config.yaml
targets: ["finding"]
widths: [64, 128, 256]
orthogonalizer: "newton_schulz_5"
batch_size: 512
epochs: 89.7
final_lr_fraction: 0.01
Rows from block 4 of a small image classifier, named by matrix and row number. Rows with one number belong to one neuron. Each number is 50 + 15 x the weight over its row's rms, rounded and kept within 0 to 99. All counts start at 0.
After each neuron's rows are labels from the 100 images, of 14848, where the neuron reaches its highest value: "strongest on" is what is common among them. Only what is clearly more common there than usual is listed. The data: capsule endoscopy frames (Kvasir-Capsule).
# fc1: MLP up (model.blocks.4.mlp.fc1.weight, 384x128), inputs 0-127
# fc2: MLP down (model.blocks.4.mlp.fc2.weight, 128x384, transposed), outputs 0-127

fc1.350:26 59 60 47 33 47 51 50 38 56 31 61 59 51 68 60 43 49 49 30 18 73 60 51 26 61 60 76 49 41 69 55 60 85 57 69 39 62 72 30 62 15 61 49 68 50 57 31 39 38 35 33 49 31 34 59 40 48 62 63 42 42 30 46 41 27 58 62 34 48 44 44 49 27 62 47 64 56 58 37 59 59 19 38 45 32 44 52 59 54 69 66 71 43 45 26 44 75 54 65 75 70 54 68 63 46 08 39 50 56 45 44 55 75 50 61 52 62 14 55 59 28 36 36 38 38 76 74
fc2.350:61 34 25 51 39 66 23 24 64 56 41 50 33 43 66 48 47 46 84 51 38 78 43 64 39 51 53 60 41 21 35 51 49 61 39 67 57 58 60 68 33 74 23 78 39 47 51 60 57 45 62 53 66 23 36 35 64 45 35 66 50 33 35 71 64 51 68 57 39 73 72 43 42 46 27 60 31 52 38 59 29 39 37 63 38 36 62 33 79 73 52 75 64 44 26 57 32 58 26 51 66 57 53 90 44 57 21 44 58 42 56 40 71 47 47 43 41 59 58 59 28 26 36 54 59 40 42 69
strongest on: finding: blood fresh

fc1.315:32 56 48 48 33 48 59 67 46 30 62 55 34 38 22 22 57 59 55 50 82 52 23 50 52 33 70 61 53 69 68 58 32 54 78 62 52 65 43 56 47 50 42 38 31 29 47 41 40 51 58 42 17 77 34 64 42 60 28 60 28 50 57 44 80 47 47 40 45 76 39 55 34 44 46 30 75 63 61 37 46 71 37 38 54 18 63 30 55 69 29 49 53 35 46 38 43 28 66 59 55 55 36 48 63 27 82 28 71 62 39 23 65 68 73 54 60 49 76 71 24 58 47 47 62 47 43 59
fc2.315:51 61 43 24 51 72 48 53 54 41 27 47 49 68 30 62 74 53 55 30 43 37 60 42 41 66 15 63 57 49 62 64 58 49 50 69 43 41 28 24 53 20 54 36 56 45 34 51 71 40 61 92 43 29 67 77 35 63 49 52 46 73 67 49 69 47 40 56 27 75 55 57 48 69 65 61 34 56 35 50 54 63 34 29 71 66 66 77 47 79 56 57 19 44 42 53 34 65 49 75 23 58 18 45 53 56 48 50 54 33 63 35 48 67 51 32 42 51 61 22 46 55 45 46 34 68 40 72
strongest on: finding: ileocecal valve

fc1.177:55 38 32 58 62 66 45 64 37 51 17 48 33 24 32 42 44 55 26 57 46 36 29 48 51 50 75 48 59 36 60 45 81 49 73 43 32 38 43 67 82 37 37 60 69 44 42 44 65 65 32 46 77 57 46 45 57 60 30 63 27 65 45 76 40 57 66 81 45 43 61 54 61 23 67 69 69 73 55 46 52 54 52 33 23 19 46 52 55 60 32 45 32 64 59 47 23 36 54 45 49 43 61 60 57 83 66 28 29 51 38 45 69 47 53 61 60 52 67 19 42 56 72 42 42 60 83 57
fc2.177:46 50 62 49 45 50 61 57 58 69 73 60 73 46 49 27 82 44 70 40 55 39 38 46 63 57 50 69 49 51 58 61 38 37 17 48 28 63 24 69 27 32 44 56 58 32 49 80 45 18 42 31 46 70 46 59 55 81 57 51 45 27 62 66 45 17 44 53 77 53 54 43 39 78 51 79 48 49 75 52 42 58 30 48 42 43 63 67 52 31 46 58 23 62 70 45 32 47 62 58 47 52 50 38 60 49 68 61 28 52 65 20 13 29 37 33 48 36 42 68 56 62 58 37 63 48 57 20
strongest on: finding: ileocecal valve

fc1.329:29 61 51 36 55 43 49 57 44 41 54 45 63 56 49 83 43 71 50 50 83 19 20 48 76 44 49 26 49 39 42 49 57 77 66 46 54 62 63 47 72 58 45 63 18 58 48 43 20 42 44 73 44 55 18 50 25 50 55 19 46 79 37 41 82 40 58 79 46 46 58 35 56 61 32 33 77 29 55 57 47 73 68 54 47 19 59 42 53 40 71 48 32 50 70 49 43 41 58 67 38 45 65 47 35 33 55 38 52 62 57 63 61 72 37 13 53 49 64 52 68 52 30 53 42 53 62 53
fc2.329:52 43 76 65 64 68 17 40 46 76 56 47 60 53 52 63 40 37 59 67 69 61 51 63 52 36 57 45 45 45 42 23 48 53 46 40 62 27 55 53 86 26 24 64 19 29 40 39 63 55 49 64 47 63 61 26 64 54 43 60 31 43 65 55 47 49 39 55 41 60 44 45 46 85 34 52 59 46 42 47 48 29 53 53 48 52 53 55 50 74 50 46 61 70 51 44 25 53 53 73 64 57 56 70 47 83 21 46 19 21 54 23 28 58 66 51 48 24 50 47 20 39 57 57 24 63 89 34
strongest on: finding: reduced mucosal view

fc1.168:49 21 41 42 52 54 42 51 81 45 46 59 19 65 36 78 66 72 24 63 45 52 51 44 46 36 52 37 73 85 61 50 50 31 74 38 74 48 44 54 61 40 47 71 32 59 55 68 39 49 55 47 59 52 74 43 49 37 48 49 43 51 60 61 39 52 21 50 60 61 57 65 54 63 46 54 60 38 27 40 46 26 57 44 70 57 55 51 55 58 35 31 31 40 39 65 65 50 51 16 20 96 41 32 51 54 53 16 38 39 30 34 62 42 49 61 70 52 66 62 69 37 33 40 55 49 86 24
fc2.168:72 34 49 47 51 43 46 35 54 36 25 29 59 47 40 48 60 60 82 64 42 69 43 37 24 72 85 53 30 45 53 29 38 47 57 39 41 44 76 37 84 49 59 47 53 65 49 47 46 60 83 35 45 27 38 27 24 63 76 50 58 37 77 21 58 53 38 49 36 55 25 44 31 48 64 58 49 64 52 76 75 60 51 35 58 58 34 31 24 54 53 69 53 55 61 72 57 74 37 44 29 60 26 46 23 34 57 67 53 73 20 44 32 49 59 52 59 50 67 51 41 61 53 60 56 51 69 45
strongest on: finding: foreign body; finding: reduced mucosal view

fc1.248:53 48 53 41 37 62 13 45 60 61 50 48 82 38 62 51 72 73 28 47 37 64 38 38 70 29 45 49 38 53 52 40 68 39 36 62 61 47 55 62 28 82 58 64 55 38 47 68 70 53 54 60 69 50 40 51 32 62 23 39 54 39 50 74 56 49 78 64 83 32 00 33 61 38 45 36 54 34 57 50 39 44 61 67 45 43 50 69 70 47 27 64 69 63 60 62 51 26 53 25 71 79 37 43 55 49 34 54 43 35 41 38 48 52 39 23 38 58 56 42 52 40 32 65 82 42 55 52
fc2.248:33 61 47 45 26 61 23 48 46 37 69 74 72 39 47 61 60 40 40 34 43 57 72 44 24 29 47 69 59 47 63 57 45 80 39 15 29 37 64 61 33 62 55 46 51 61 58 40 52 47 40 34 45 32 49 41 38 63 08 65 34 24 51 62 12 48 54 44 57 80 32 31 56 50 37 71 53 47 61 94 38 73 49 42 78 82 45 69 60 47 63 45 56 57 32 33 59 39 36 57 68 49 55 52 54 47 61 49 52 58 73 67 49 44 56 39 32 54 45 39 47 38 82 66 56 37 56 41
strongest on: finding: pylorus

fc1.164:46 43 52 70 30 62 65 34 57 39 33 49 59 34 52 40 57 39 60 42 29 59 28 40 55 22 57 48 53 31 55 62 41 60 32 69 45 73 40 51 40 35 73 44 21 54 60 43 41 49 58 46 69 56 29 50 47 34 39 41 51 61 54 56 62 30 48 70 69 66 83 81 57 68 46 67 37 24 60 22 50 60 45 34 52 46 23 63 55 29 70 85 65 60 37 46 05 52 50 15 34 60 52 60 70 52 36 62 57 34 51 53 47 65 76 53 60 21 50 67 68 37 51 49 57 78 33 47
fc2.164:54 56 55 60 23 71 41 45 61 39 81 51 31 52 61 54 46 55 35 42 71 24 63 85 41 44 51 34 39 66 63 58 50 31 29 73 33 49 70 47 37 73 52 35 26 44 65 30 38 70 47 49 42 43 25 52 27 41 72 47 46 60 35 50 59 47 56 62 62 24 55 38 56 66 45 35 47 20 49 66 28 51 73 24 50 58 35 31 66 44 68 32 45 47 44 65 58 62 57 36 41 37 32 43 83 47 54 47 20 74 43 64 36 47 61 65 70 59 61 40 95 57 41 36 55 70 55 33
strongest on: finding: reduced mucosal view; finding: angiectasia

fc1.313:53 42 75 94 42 71 45 38 46 80 31 68 23 65 64 47 74 44 43 51 30 32 38 49 64 45 63 62 42 56 59 57 08 56 42 51 38 38 60 30 65 41 19 45 52 53 63 48 40 31 47 41 81 60 54 34 55 21 61 29 41 36 66 54 67 51 49 61 59 73 47 72 21 58 25 54 67 44 33 62 34 46 68 14 58 42 35 68 40 32 37 53 64 72 62 64 78 51 46 62 40 65 58 29 68 49 50 39 52 35 54 48 49 53 58 36 36 46 61 48 44 28 49 48 64 63 71 43
fc2.313:27 52 46 47 43 46 65 55 75 53 65 49 51 64 45 27 42 32 59 12 48 51 36 59 41 43 55 45 47 56 72 62 46 64 45 48 39 36 47 59 67 38 57 60 55 67 56 69 50 51 67 58 30 57 39 44 48 82 83 51 35 40 50 35 62 48 38 65 41 37 28 51 71 48 41 47 06 80 45 89 54 36 46 57 70 30 82 47 42 61 52 50 55 47 24 54 80 37 43 42 77 66 55 48 35 45 31 73 53 67 36 32 73 30 33 39 42 47 48 47 69 76 49 20 78 40 42 46
strongest on: finding: foreign body

fc1.319:43 44 33 61 58 79 36 63 76 59 55 49 65 61 88 49 54 40 45 48 54 63 55 33 32 52 17 56 35 43 57 31 49 16 66 58 72 49 41 61 37 24 58 39 56 35 52 65 56 24 56 61 55 48 36 60 70 71 51 62 44 24 33 56 48 70 51 80 49 59 38 90 46 55 59 70 64 43 72 40 66 43 58 45 56 23 46 54 35 46 47 26 30 55 35 51 27 41 42 34 61 51 41 55 29 34 37 24 35 99 41 55 53 63 29 68 38 29 53 52 46 55 34 36 53 62 51 56
fc2.319:62 26 62 62 40 36 77 54 59 58 66 37 32 54 51 52 52 34 42 36 33 42 39 38 71 50 61 52 26 85 35 87 66 45 70 38 53 44 56 76 28 55 46 49 45 37 47 41 69 78 44 58 57 44 62 23 56 50 53 52 60 27 40 30 73 44 69 29 45 62 55 49 39 68 81 46 48 55 53 55 57 63 62 55 85 46 60 52 72 48 29 70 55 50 50 40 37 50 55 46 52 56 30 74 54 68 81 27 56 21 55 41 64 65 39 43 22 37 48 55 44 34 27 41 22 61 46 13
strongest on: finding: reduced mucosal view

fc1.202:50 43 32 46 68 35 42 61 69 54 37 40 30 29 56 42 38 70 56 74 37 60 66 58 09 44 59 61 65 57 61 22 67 51 60 54 53 49 38 62 40 33 43 48 28 75 73 72 34 57 22 47 62 69 65 53 56 46 45 60 62 44 36 39 52 47 53 49 35 73 34 31 53 42 64 51 49 58 55 47 90 93 31 52 25 44 70 41 54 64 48 47 62 31 38 25 30 42 55 47 40 43 45 50 55 59 64 26 56 40 38 78 32 40 55 64 48 78 46 55 40 76 43 29 67 35 78 27
fc2.202:36 58 46 56 51 52 63 44 65 72 49 68 52 84 67 30 49 62 63 52 38 45 40 24 59 42 64 79 21 58 44 40 68 80 39 48 48 57 38 52 55 50 42 64 43 35 59 57 46 34 37 53 24 16 42 67 21 38 31 44 35 59 67 49 55 42 55 57 35 71 68 35 35 49 40 30 43 64 31 61 59 56 16 44 32 42 70 53 65 84 42 63 73 61 51 43 46 45 63 50 34 68 63 24 64 49 45 65 58 40 04 60 33 27 56 61 49 30 37 48 50 81 48 60 49 72 42 61
strongest on: finding: blood fresh

fc1.53:27 46 57 58 65 51 62 99 72 38 47 52 21 58 49 53 60 38 50 32 79 42 35 55 40 43 47 58 58 45 48 70 65 20 62 52 27 37 48 59 59 50 39 62 46 41 48 50 48 41 41 49 81 58 59 44 37 61 47 33 46 53 68 23 35 68 60 87 37 46 41 39 58 45 70 50 56 59 38 44 55 56 60 40 52 31 72 50 14 41 26 50 55 63 55 37 70 64 68 82 34 42 43 34 27 37 41 13 29 74 57 76 55 70 54 50 75 60 54 46 34 35 32 39 43 48 46 50
fc2.53:32 44 74 38 43 25 56 53 49 72 54 16 22 47 68 41 35 57 71 44 18 31 50 51 60 65 40 51 74 23 34 72 70 67 47 46 42 67 59 57 59 50 55 41 48 54 36 36 49 41 34 47 37 31 47 50 54 55 68 57 60 24 75 48 54 51 24 44 54 59 56 59 50 41 71 44 43 38 34 48 80 80 64 51 67 31 29 61 60 44 29 56 44 46 62 97 42 63 51 23 43 44 49 33 59 73 60 23 63 49 61 66 77 69 44 71 47 34 63 39 72 29 55 52 38 55 64 48
strongest on: finding: foreign body

fc1.122:53 67 60 57 48 66 51 62 45 50 32 54 65 33 77 50 40 29 41 37 52 26 64 34 36 38 48 47 44 79 58 49 62 83 66 49 34 56 22 42 36 45 61 52 53 63 53 59 25 71 50 66 61 30 37 87 71 92 66 62 21 60 36 38 25 45 56 61 49 29 51 80 66 41 72 46 41 39 33 58 56 60 64 47 52 58 35 61 42 37 55 43 63 63 60 51 61 67 52 33 44 72 38 40 54 56 39 49 53 44 09 33 50 32 29 31 47 38 49 38 24 44 14 55 65 55 73 53
fc2.122:46 49 30 78 51 66 38 53 44 52 60 38 66 65 58 64 46 29 67 66 54 70 61 58 52 61 74 50 40 20 57 51 71 50 51 49 50 75 41 57 65 64 54 78 50 16 61 50 49 36 73 56 54 41 33 67 23 33 70 24 60 73 44 58 37 57 59 36 34 39 42 52 42 61 52 50 51 40 52 35 74 66 30 28 45 34 59 52 65 33 32 76 69 76 58 47 27 61 54 56 41 46 56 34 43 53 36 43 69 28 51 78 30 52 18 11 60 47 74 52 58 43 45 15 62 42 54 25
strongest on: finding: blood fresh

fc1.359:45 47 36 29 70 80 49 54 42 39 48 48 65 51 49 27 62 32 20 64 58 35 41 66 56 66 60 51 49 62 75 45 28 58 28 49 67 46 57 33 67 44 40 40 38 37 68 45 72 40 48 74 70 32 68 41 49 86 15 57 33 53 58 47 59 54 66 70 71 69 66 69 54 59 66 56 42 52 51 50 64 68 51 72 56 46 48 45 22 66 45 51 46 58 45 55 54 63 56 84 38 48 36 58 26 58 12 35 35 40 52 50 33 39 39 56 49 73 49 46 14 49 29 13 49 36 55 23
fc2.359:56 74 31 50 40 56 47 58 55 39 64 65 67 77 56 51 46 57 23 54 32 40 61 42 56 68 77 35 76 51 45 55 18 37 63 60 62 27 36 50 50 57 54 41 54 72 58 73 62 58 59 50 61 49 42 41 44 43 56 44 57 45 50 38 54 64 52 44 34 57 55 43 31 50 60 30 52 37 64 33 52 30 51 91 82 29 55 70 59 53 45 72 36 53 42 50 66 39 42 69 53 31 30 85 59 51 27 47 68 34 33 63 60 75 47 54 38 33 19 10 67 41 34 59 21 47 24 22
strongest on: finding: reduced mucosal view

fc1.206:26 38 45 35 43 53 49 48 33 56 76 47 47 62 32 64 50 65 52 59 13 71 59 76 42 39 49 54 49 45 69 28 52 42 67 54 54 71 35 67 55 58 47 45 26 30 49 39 34 41 55 52 67 33 50 53 34 49 45 25 40 48 57 64 72 63 42 66 81 45 16 50 35 40 57 25 62 67 44 39 40 90 56 55 72 65 42 40 40 46 50 33 79 48 59 20 60 68 29 46 36 50 88 72 69 41 60 60 25 51 47 69 42 56 42 26 29 30 61 56 53 53 46 74 47 48 78 41
fc2.206:47 65 39 74 52 52 62 39 45 63 54 50 60 48 36 19 49 94 72 44 24 69 51 40 44 35 56 26 38 78 26 27 67 57 48 45 69 44 40 69 56 37 50 56 46 64 28 54 46 41 59 37 76 31 72 51 54 36 61 71 42 52 61 57 43 26 52 46 43 42 51 56 51 29 43 51 19 75 77 48 54 58 16 66 62 49 47 57 66 51 42 56 74 62 48 00 42 24 44 27 20 60 76 49 46 55 61 54 51 65 37 45 45 58 50 57 68 53 49 51 45 48 56 25 46 65 37 70
strongest on: finding: pylorus

fc1.178:33 67 29 29 49 39 34 48 49 36 31 53 62 39 54 49 57 29 55 47 53 49 42 16 62 55 52 41 47 50 53 57 56 46 46 49 18 62 27 49 49 70 70 60 34 33 51 44 53 80 57 49 78 32 63 40 66 34 38 46 39 39 32 93 49 59 75 49 41 48 50 67 60 48 70 73 57 65 91 55 62 76 50 49 54 50 62 38 29 60 58 55 28 63 53 81 43 56 36 36 29 24 45 55 33 40 29 85 62 57 42 41 66 62 45 41 65 51 73 55 43 60 38 63 32 70 16 34
fc2.178:40 42 47 66 20 75 48 45 57 62 56 61 33 55 66 61 41 61 47 74 82 64 49 61 61 37 51 41 42 54 30 39 66 61 40 26 33 43 23 46 04 73 77 44 41 50 63 32 43 36 52 25 45 37 50 66 66 37 57 64 47 47 66 51 55 28 61 55 65 61 37 83 60 48 45 62 60 41 37 76 28 57 51 65 49 51 17 35 57 63 39 58 59 42 36 47 37 58 72 76 42 59 31 36 56 64 34 48 35 18 45 43 64 32 78 44 36 52 74 47 37 48 71 74 54 50 54 24
strongest on: finding: ileocecal valve

fc1.310:64 54 38 39 75 53 43 30 49 47 53 31 57 68 48 56 64 54 45 24 59 23 20 14 42 51 65 71 40 63 74 37 39 58 35 25 53 76 44 35 49 24 37 50 62 33 68 34 59 63 35 80 46 41 47 73 69 50 32 36 34 46 52 70 54 48 40 46 37 47 32 32 21 73 66 35 33 40 70 48 66 51 28 54 62 56 37 26 69 73 34 64 49 48 53 72 38 53 43 61 47 63 62 45 50 52 44 53 67 36 69 50 40 71 39 83 35 69 60 58 55 55 28 55 72 46 84 59
fc2.310:41 49 74 74 35 71 40 57 66 53 57 57 58 56 39 39 83 46 37 43 38 57 57 31 50 69 50 65 45 64 53 44 38 38 63 32 48 55 16 40 33 43 30 59 37 48 54 69 56 68 47 49 62 59 84 50 30 64 34 41 37 59 38 79 32 36 36 52 50 41 27 04 70 32 51 50 45 79 46 54 42 62 39 63 63 24 61 37 48 34 38 33 61 70 56 31 71 16 54 77 54 65 38 80 41 63 59 34 45 40 64 24 68 43 58 58 71 57 37 32 65 37 51 67 44 47 66 53
strongest on: finding: ileocecal valve

fc1.266:54 36 64 43 34 63 48 68 38 28 34 53 76 34 69 92 53 23 46 53 54 41 56 46 20 59 84 62 28 39 55 60 57 69 49 61 57 56 61 53 48 72 44 34 24 58 37 71 62 42 44 50 53 48 54 33 36 55 47 24 62 55 81 61 48 46 56 47 44 40 56 76 41 59 34 63 25 35 39 65 44 54 20 28 32 61 30 37 69 65 59 34 35 51 58 68 22 41 48 49 21 39 75 39 52 93 34 46 50 45 27 69 44 62 48 56 53 65 64 58 47 39 50 63 34 35 61 49
fc2.266:51 32 51 57 67 52 54 57 63 72 79 56 62 56 64 76 53 49 50 28 32 55 68 56 43 37 43 76 50 42 77 37 63 51 82 69 54 57 54 31 53 56 27 49 55 47 36 12 35 40 61 67 69 31 32 12 54 21 64 82 58 58 53 52 43 47 72 55 28 38 57 42 64 38 52 45 38 63 38 55 47 37 37 28 58 50 44 35 50 40 33 47 64 48 50 18 59 54 72 57 61 14 64 65 46 59 58 47 23 19 63 46 56 40 36 40 60 61 39 60 42 47 67 54 56 07 42 57
strongest on: finding: pylorus

fc1.173:66 50 44 55 90 67 34 68 54 75 46 54 51 43 78 43 59 52 39 66 56 19 28 28 56 43 66 62 56 63 91 36 41 47 55 53 34 49 34 57 44 61 48 45 30 54 60 73 48 55 40 54 41 52 16 38 67 66 47 59 30 41 53 62 56 42 24 61 52 38 74 59 44 48 45 58 72 21 17 75 41 76 36 64 58 56 49 59 36 55 72 21 43 47 31 32 47 43 54 60 18 43 46 22 48 67 67 20 44 48 50 42 60 60 56 68 75 54 45 64 60 45 35 43 71 44 40 35
fc2.173:66 68 53 34 72 26 80 74 63 65 37 24 64 51 38 52 33 66 65 51 29 50 64 63 49 71 66 66 32 62 86 65 45 28 42 47 57 42 36 61 35 62 65 46 30 45 53 63 46 32 34 57 47 50 62 39 31 55 26 37 69 31 38 70 56 50 48 51 28 68 67 51 44 34 77 79 35 41 32 27 46 35 54 45 40 39 69 58 51 24 71 71 58 26 86 36 45 36 44 30 50 60 66 76 47 44 52 56 74 57 37 44 48 44 62 57 32 32 51 27 57 65 49 42 48 38 55 28
strongest on: finding: ileocecal valve

fc1.265:66 23 87 39 40 41 45 38 39 78 54 70 48 44 54 35 57 48 36 57 46 52 32 43 27 75 47 46 36 58 66 09 46 49 31 39 45 61 43 49 76 65 60 40 27 61 67 46 60 56 27 47 61 34 47 21 53 56 56 47 32 30 59 49 80 47 74 80 45 58 45 59 58 77 55 44 62 33 53 64 48 59 64 58 62 44 60 54 59 29 37 38 41 37 54 57 58 40 79 27 61 56 26 45 65 46 70 12 46 57 41 46 50 79 67 26 35 65 42 30 48 43 33 73 31 60 48 71
fc2.265:34 57 76 52 48 65 51 24 47 71 63 27 55 48 48 43 59 33 65 50 44 60 37 47 19 52 66 36 78 50 28 57 49 35 67 82 43 57 62 30 46 51 48 31 38 27 66 57 52 55 69 36 46 53 62 52 58 51 65 64 28 61 28 65 60 44 18 67 42 43 54 32 29 30 59 45 41 52 31 62 41 41 36 57 53 35 65 45 43 74 52 33 50 43 55 88 36 52 57 70 42 92 46 45 61 47 54 57 33 51 65 14 49 68 35 67 61 23 45 42 49 55 53 77 12 54 75 39
strongest on: finding: foreign body; finding: ileocecal valve

fc1.182:36 84 55 68 43 39 21 58 71 43 47 68 36 71 52 50 49 53 35 64 39 48 39 49 02 63 60 64 31 35 60 64 67 45 55 41 47 45 59 56 42 89 58 54 55 37 54 37 45 50 64 59 31 35 48 55 47 62 35 35 28 64 75 37 27 57 37 38 53 42 43 39 53 46 36 53 59 47 57 56 42 55 47 35 45 61 48 28 47 81 60 34 45 46 68 48 79 48 23 68 60 39 30 41 82 50 56 22 51 39 44 25 78 43 57 68 75 78 64 48 24 71 52 51 33 52 78 60
fc2.182:46 39 45 65 38 54 21 42 53 38 41 19 52 24 16 42 45 55 31 31 16 46 48 66 30 55 68 55 57 45 47 60 49 26 43 65 33 38 69 71 81 43 68 35 28 38 58 70 27 48 64 36 58 47 57 33 63 46 49 17 51 51 41 67 62 54 36 38 70 37 54 55 63 32 55 57 73 58 55 78 51 72 18 38 63 49 70 30 49 56 50 68 60 19 49 53 72 62 55 81 49 49 64 56 33 56 63 42 53 64 67 82 55 43 50 32 60 41 54 26 74 58 50 54 72 53 50 60
strongest on: finding: pylorus

fc1.351:31 34 62 70 77 40 46 48 28 37 69 50 58 77 61 58 58 67 58 48 47 30 46 61 60 56 49 67 54 38 51 61 40 53 54 58 69 58 01 54 61 77 58 49 59 28 42 62 37 66 46 69 39 43 50 46 35 36 52 35 45 63 72 55 62 33 42 65 61 56 37 43 37 51 66 59 61 75 79 30 79 56 28 54 35 58 42 51 36 40 46 65 41 40 44 37 36 08 46 42 32 57 30 65 39 64 44 62 46 32 30 25 24 43 55 52 99 38 52 59 57 60 30 41 65 26 46 43
fc2.351:69 43 76 25 51 34 48 46 40 55 41 65 57 28 38 56 46 86 35 45 42 59 29 55 51 65 47 37 60 51 50 45 38 70 34 43 70 21 70 40 60 69 46 46 44 34 78 63 56 52 64 22 35 51 49 66 58 65 66 37 64 69 66 46 46 33 66 42 32 35 42 70 82 66 57 49 70 38 59 61 36 55 58 37 53 63 70 40 38 53 45 37 46 54 48 80 24 33 60 65 15 42 34 39 63 52 57 27 21 60 48 54 61 61 41 39 61 38 25 32 04 76 56 49 65 57 46 57
strongest on: finding: foreign body; finding: ileocecal valve

fc1.101:49 59 48 50 58 44 53 45 52 49 65 22 47 49 55 46 63 71 21 78 38 78 47 46 52 60 51 52 21 41 84 78 24 42 76 53 55 50 23 30 47 35 50 41 30 58 62 54 48 63 44 43 68 66 29 53 67 78 32 51 52 30 57 60 72 34 76 34 54 33 46 52 43 16 89 68 30 40 42 60 50 32 67 72 40 62 46 78 37 44 44 33 59 56 24 40 54 38 54 52 35 49 52 35 57 57 36 46 81 40 53 65 34 36 71 35 67 53 70 34 56 56 50 57 42 48 72 32
fc2.101:40 60 69 32 55 46 42 46 51 52 58 71 36 59 18 48 38 49 58 56 50 51 59 69 79 34 74 41 38 31 75 26 32 49 31 44 43 67 53 64 62 65 49 55 49 65 30 52 41 40 87 54 68 41 59 43 48 26 56 53 44 41 67 62 39 42 28 42 30 36 53 62 54 59 62 45 56 47 70 36 40 52 35 58 86 43 33 00 65 46 49 58 50 70 36 43 23 34 57 51 44 62 46 36 81 70 43 49 67 27 24 60 81 57 66 58 69 59 31 49 63 26 64 55 47 41 61 27
strongest on: finding: pylorus

fc1.32:38 73 48 49 64 43 18 51 55 48 27 95 78 49 46 53 45 31 49 48 62 27 35 34 45 40 64 48 25 56 53 68 77 42 42 46 32 28 39 49 69 52 62 40 62 50 40 60 36 64 47 43 60 48 30 32 77 57 41 43 50 72 55 57 34 64 52 72 35 35 24 31 51 33 65 43 41 52 60 41 35 52 81 47 57 33 32 47 43 56 85 60 20 58 47 56 40 69 39 32 54 58 59 78 42 54 42 61 34 55 63 08 36 63 39 55 59 57 79 55 52 22 43 49 76 50 65 49
fc2.32:41 70 36 66 41 63 47 49 47 70 47 61 65 23 40 61 47 57 44 68 50 43 48 57 54 46 37 65 52 65 49 62 39 38 41 22 24 67 61 59 37 46 44 53 81 77 50 40 08 35 65 20 46 56 39 36 42 44 74 53 13 40 50 57 10 66 60 52 55 34 32 45 45 45 43 32 43 50 60 57 64 69 74 72 41 41 66 16 56 75 64 27 47 66 59 55 56 74 84 56 33 45 52 60 59 44 56 38 41 53 49 41 53 66 37 79 39 49 43 62 34 36 53 67 82 53 51 28
strongest on: finding: ileocecal valve

fc1.71:40 59 46 47 58 69 50 34 24 65 63 48 52 39 42 50 30 41 26 57 68 22 36 29 31 40 49 23 33 55 51 82 20 46 63 37 39 67 41 51 70 62 48 59 57 70 73 37 51 70 82 62 60 41 38 44 62 63 27 41 44 55 48 41 37 57 69 62 76 81 46 62 55 50 22 23 48 37 50 37 67 33 46 58 41 54 69 43 73 59 45 58 59 37 60 82 38 61 54 62 69 31 55 32 36 63 14 28 43 29 65 37 26 67 60 72 67 52 35 39 58 41 41 58 45 56 58 64
fc2.71:34 48 53 49 37 81 43 33 59 58 33 43 41 87 47 37 67 53 29 32 28 72 52 47 59 41 59 59 52 72 54 40 48 44 53 60 66 24 66 30 38 36 41 53 46 48 61 72 21 51 55 35 60 45 52 79 61 39 39 05 56 77 46 65 14 58 32 54 33 27 43 53 44 69 40 50 46 65 72 67 35 42 41 63 51 44 42 52 72 52 09 58 28 59 40 68 51 58 45 60 36 44 47 75 54 61 57 79 65 62 28 57 55 53 53 70 49 40 39 50 33 57 64 41 49 32 45 86
strongest on: finding: ileocecal valve

fc1.34:36 71 54 59 37 37 50 57 45 32 43 41 73 50 61 49 45 55 36 22 68 19 56 36 44 45 39 46 36 42 74 57 49 52 26 60 66 29 63 70 42 55 74 40 36 39 80 29 86 75 47 48 56 69 69 23 39 80 55 37 58 39 48 70 72 40 24 73 46 40 26 56 34 70 46 59 50 56 52 49 32 62 55 41 43 20 62 58 57 49 16 59 56 85 32 49 32 55 42 50 57 65 76 45 59 60 46 60 39 67 54 47 43 43 52 15 29 51 60 63 46 63 57 27 44 61 41 64
fc2.34:74 43 47 19 34 66 47 80 45 71 64 58 59 18 30 54 79 74 44 50 54 41 56 62 71 57 41 54 47 35 31 50 68 82 61 67 30 23 50 46 46 57 58 41 68 23 52 48 48 22 45 55 71 26 46 60 37 48 47 67 42 56 88 41 27 49 58 47 34 32 15 72 31 52 79 52 34 62 38 32 49 34 53 64 31 48 65 41 50 37 29 62 43 51 32 50 58 35 43 53 82 62 71 66 35 40 55 48 40 37 45 26 31 54 58 41 70 48 42 40 62 57 54 64 49 54 57 36
strongest on: finding: foreign body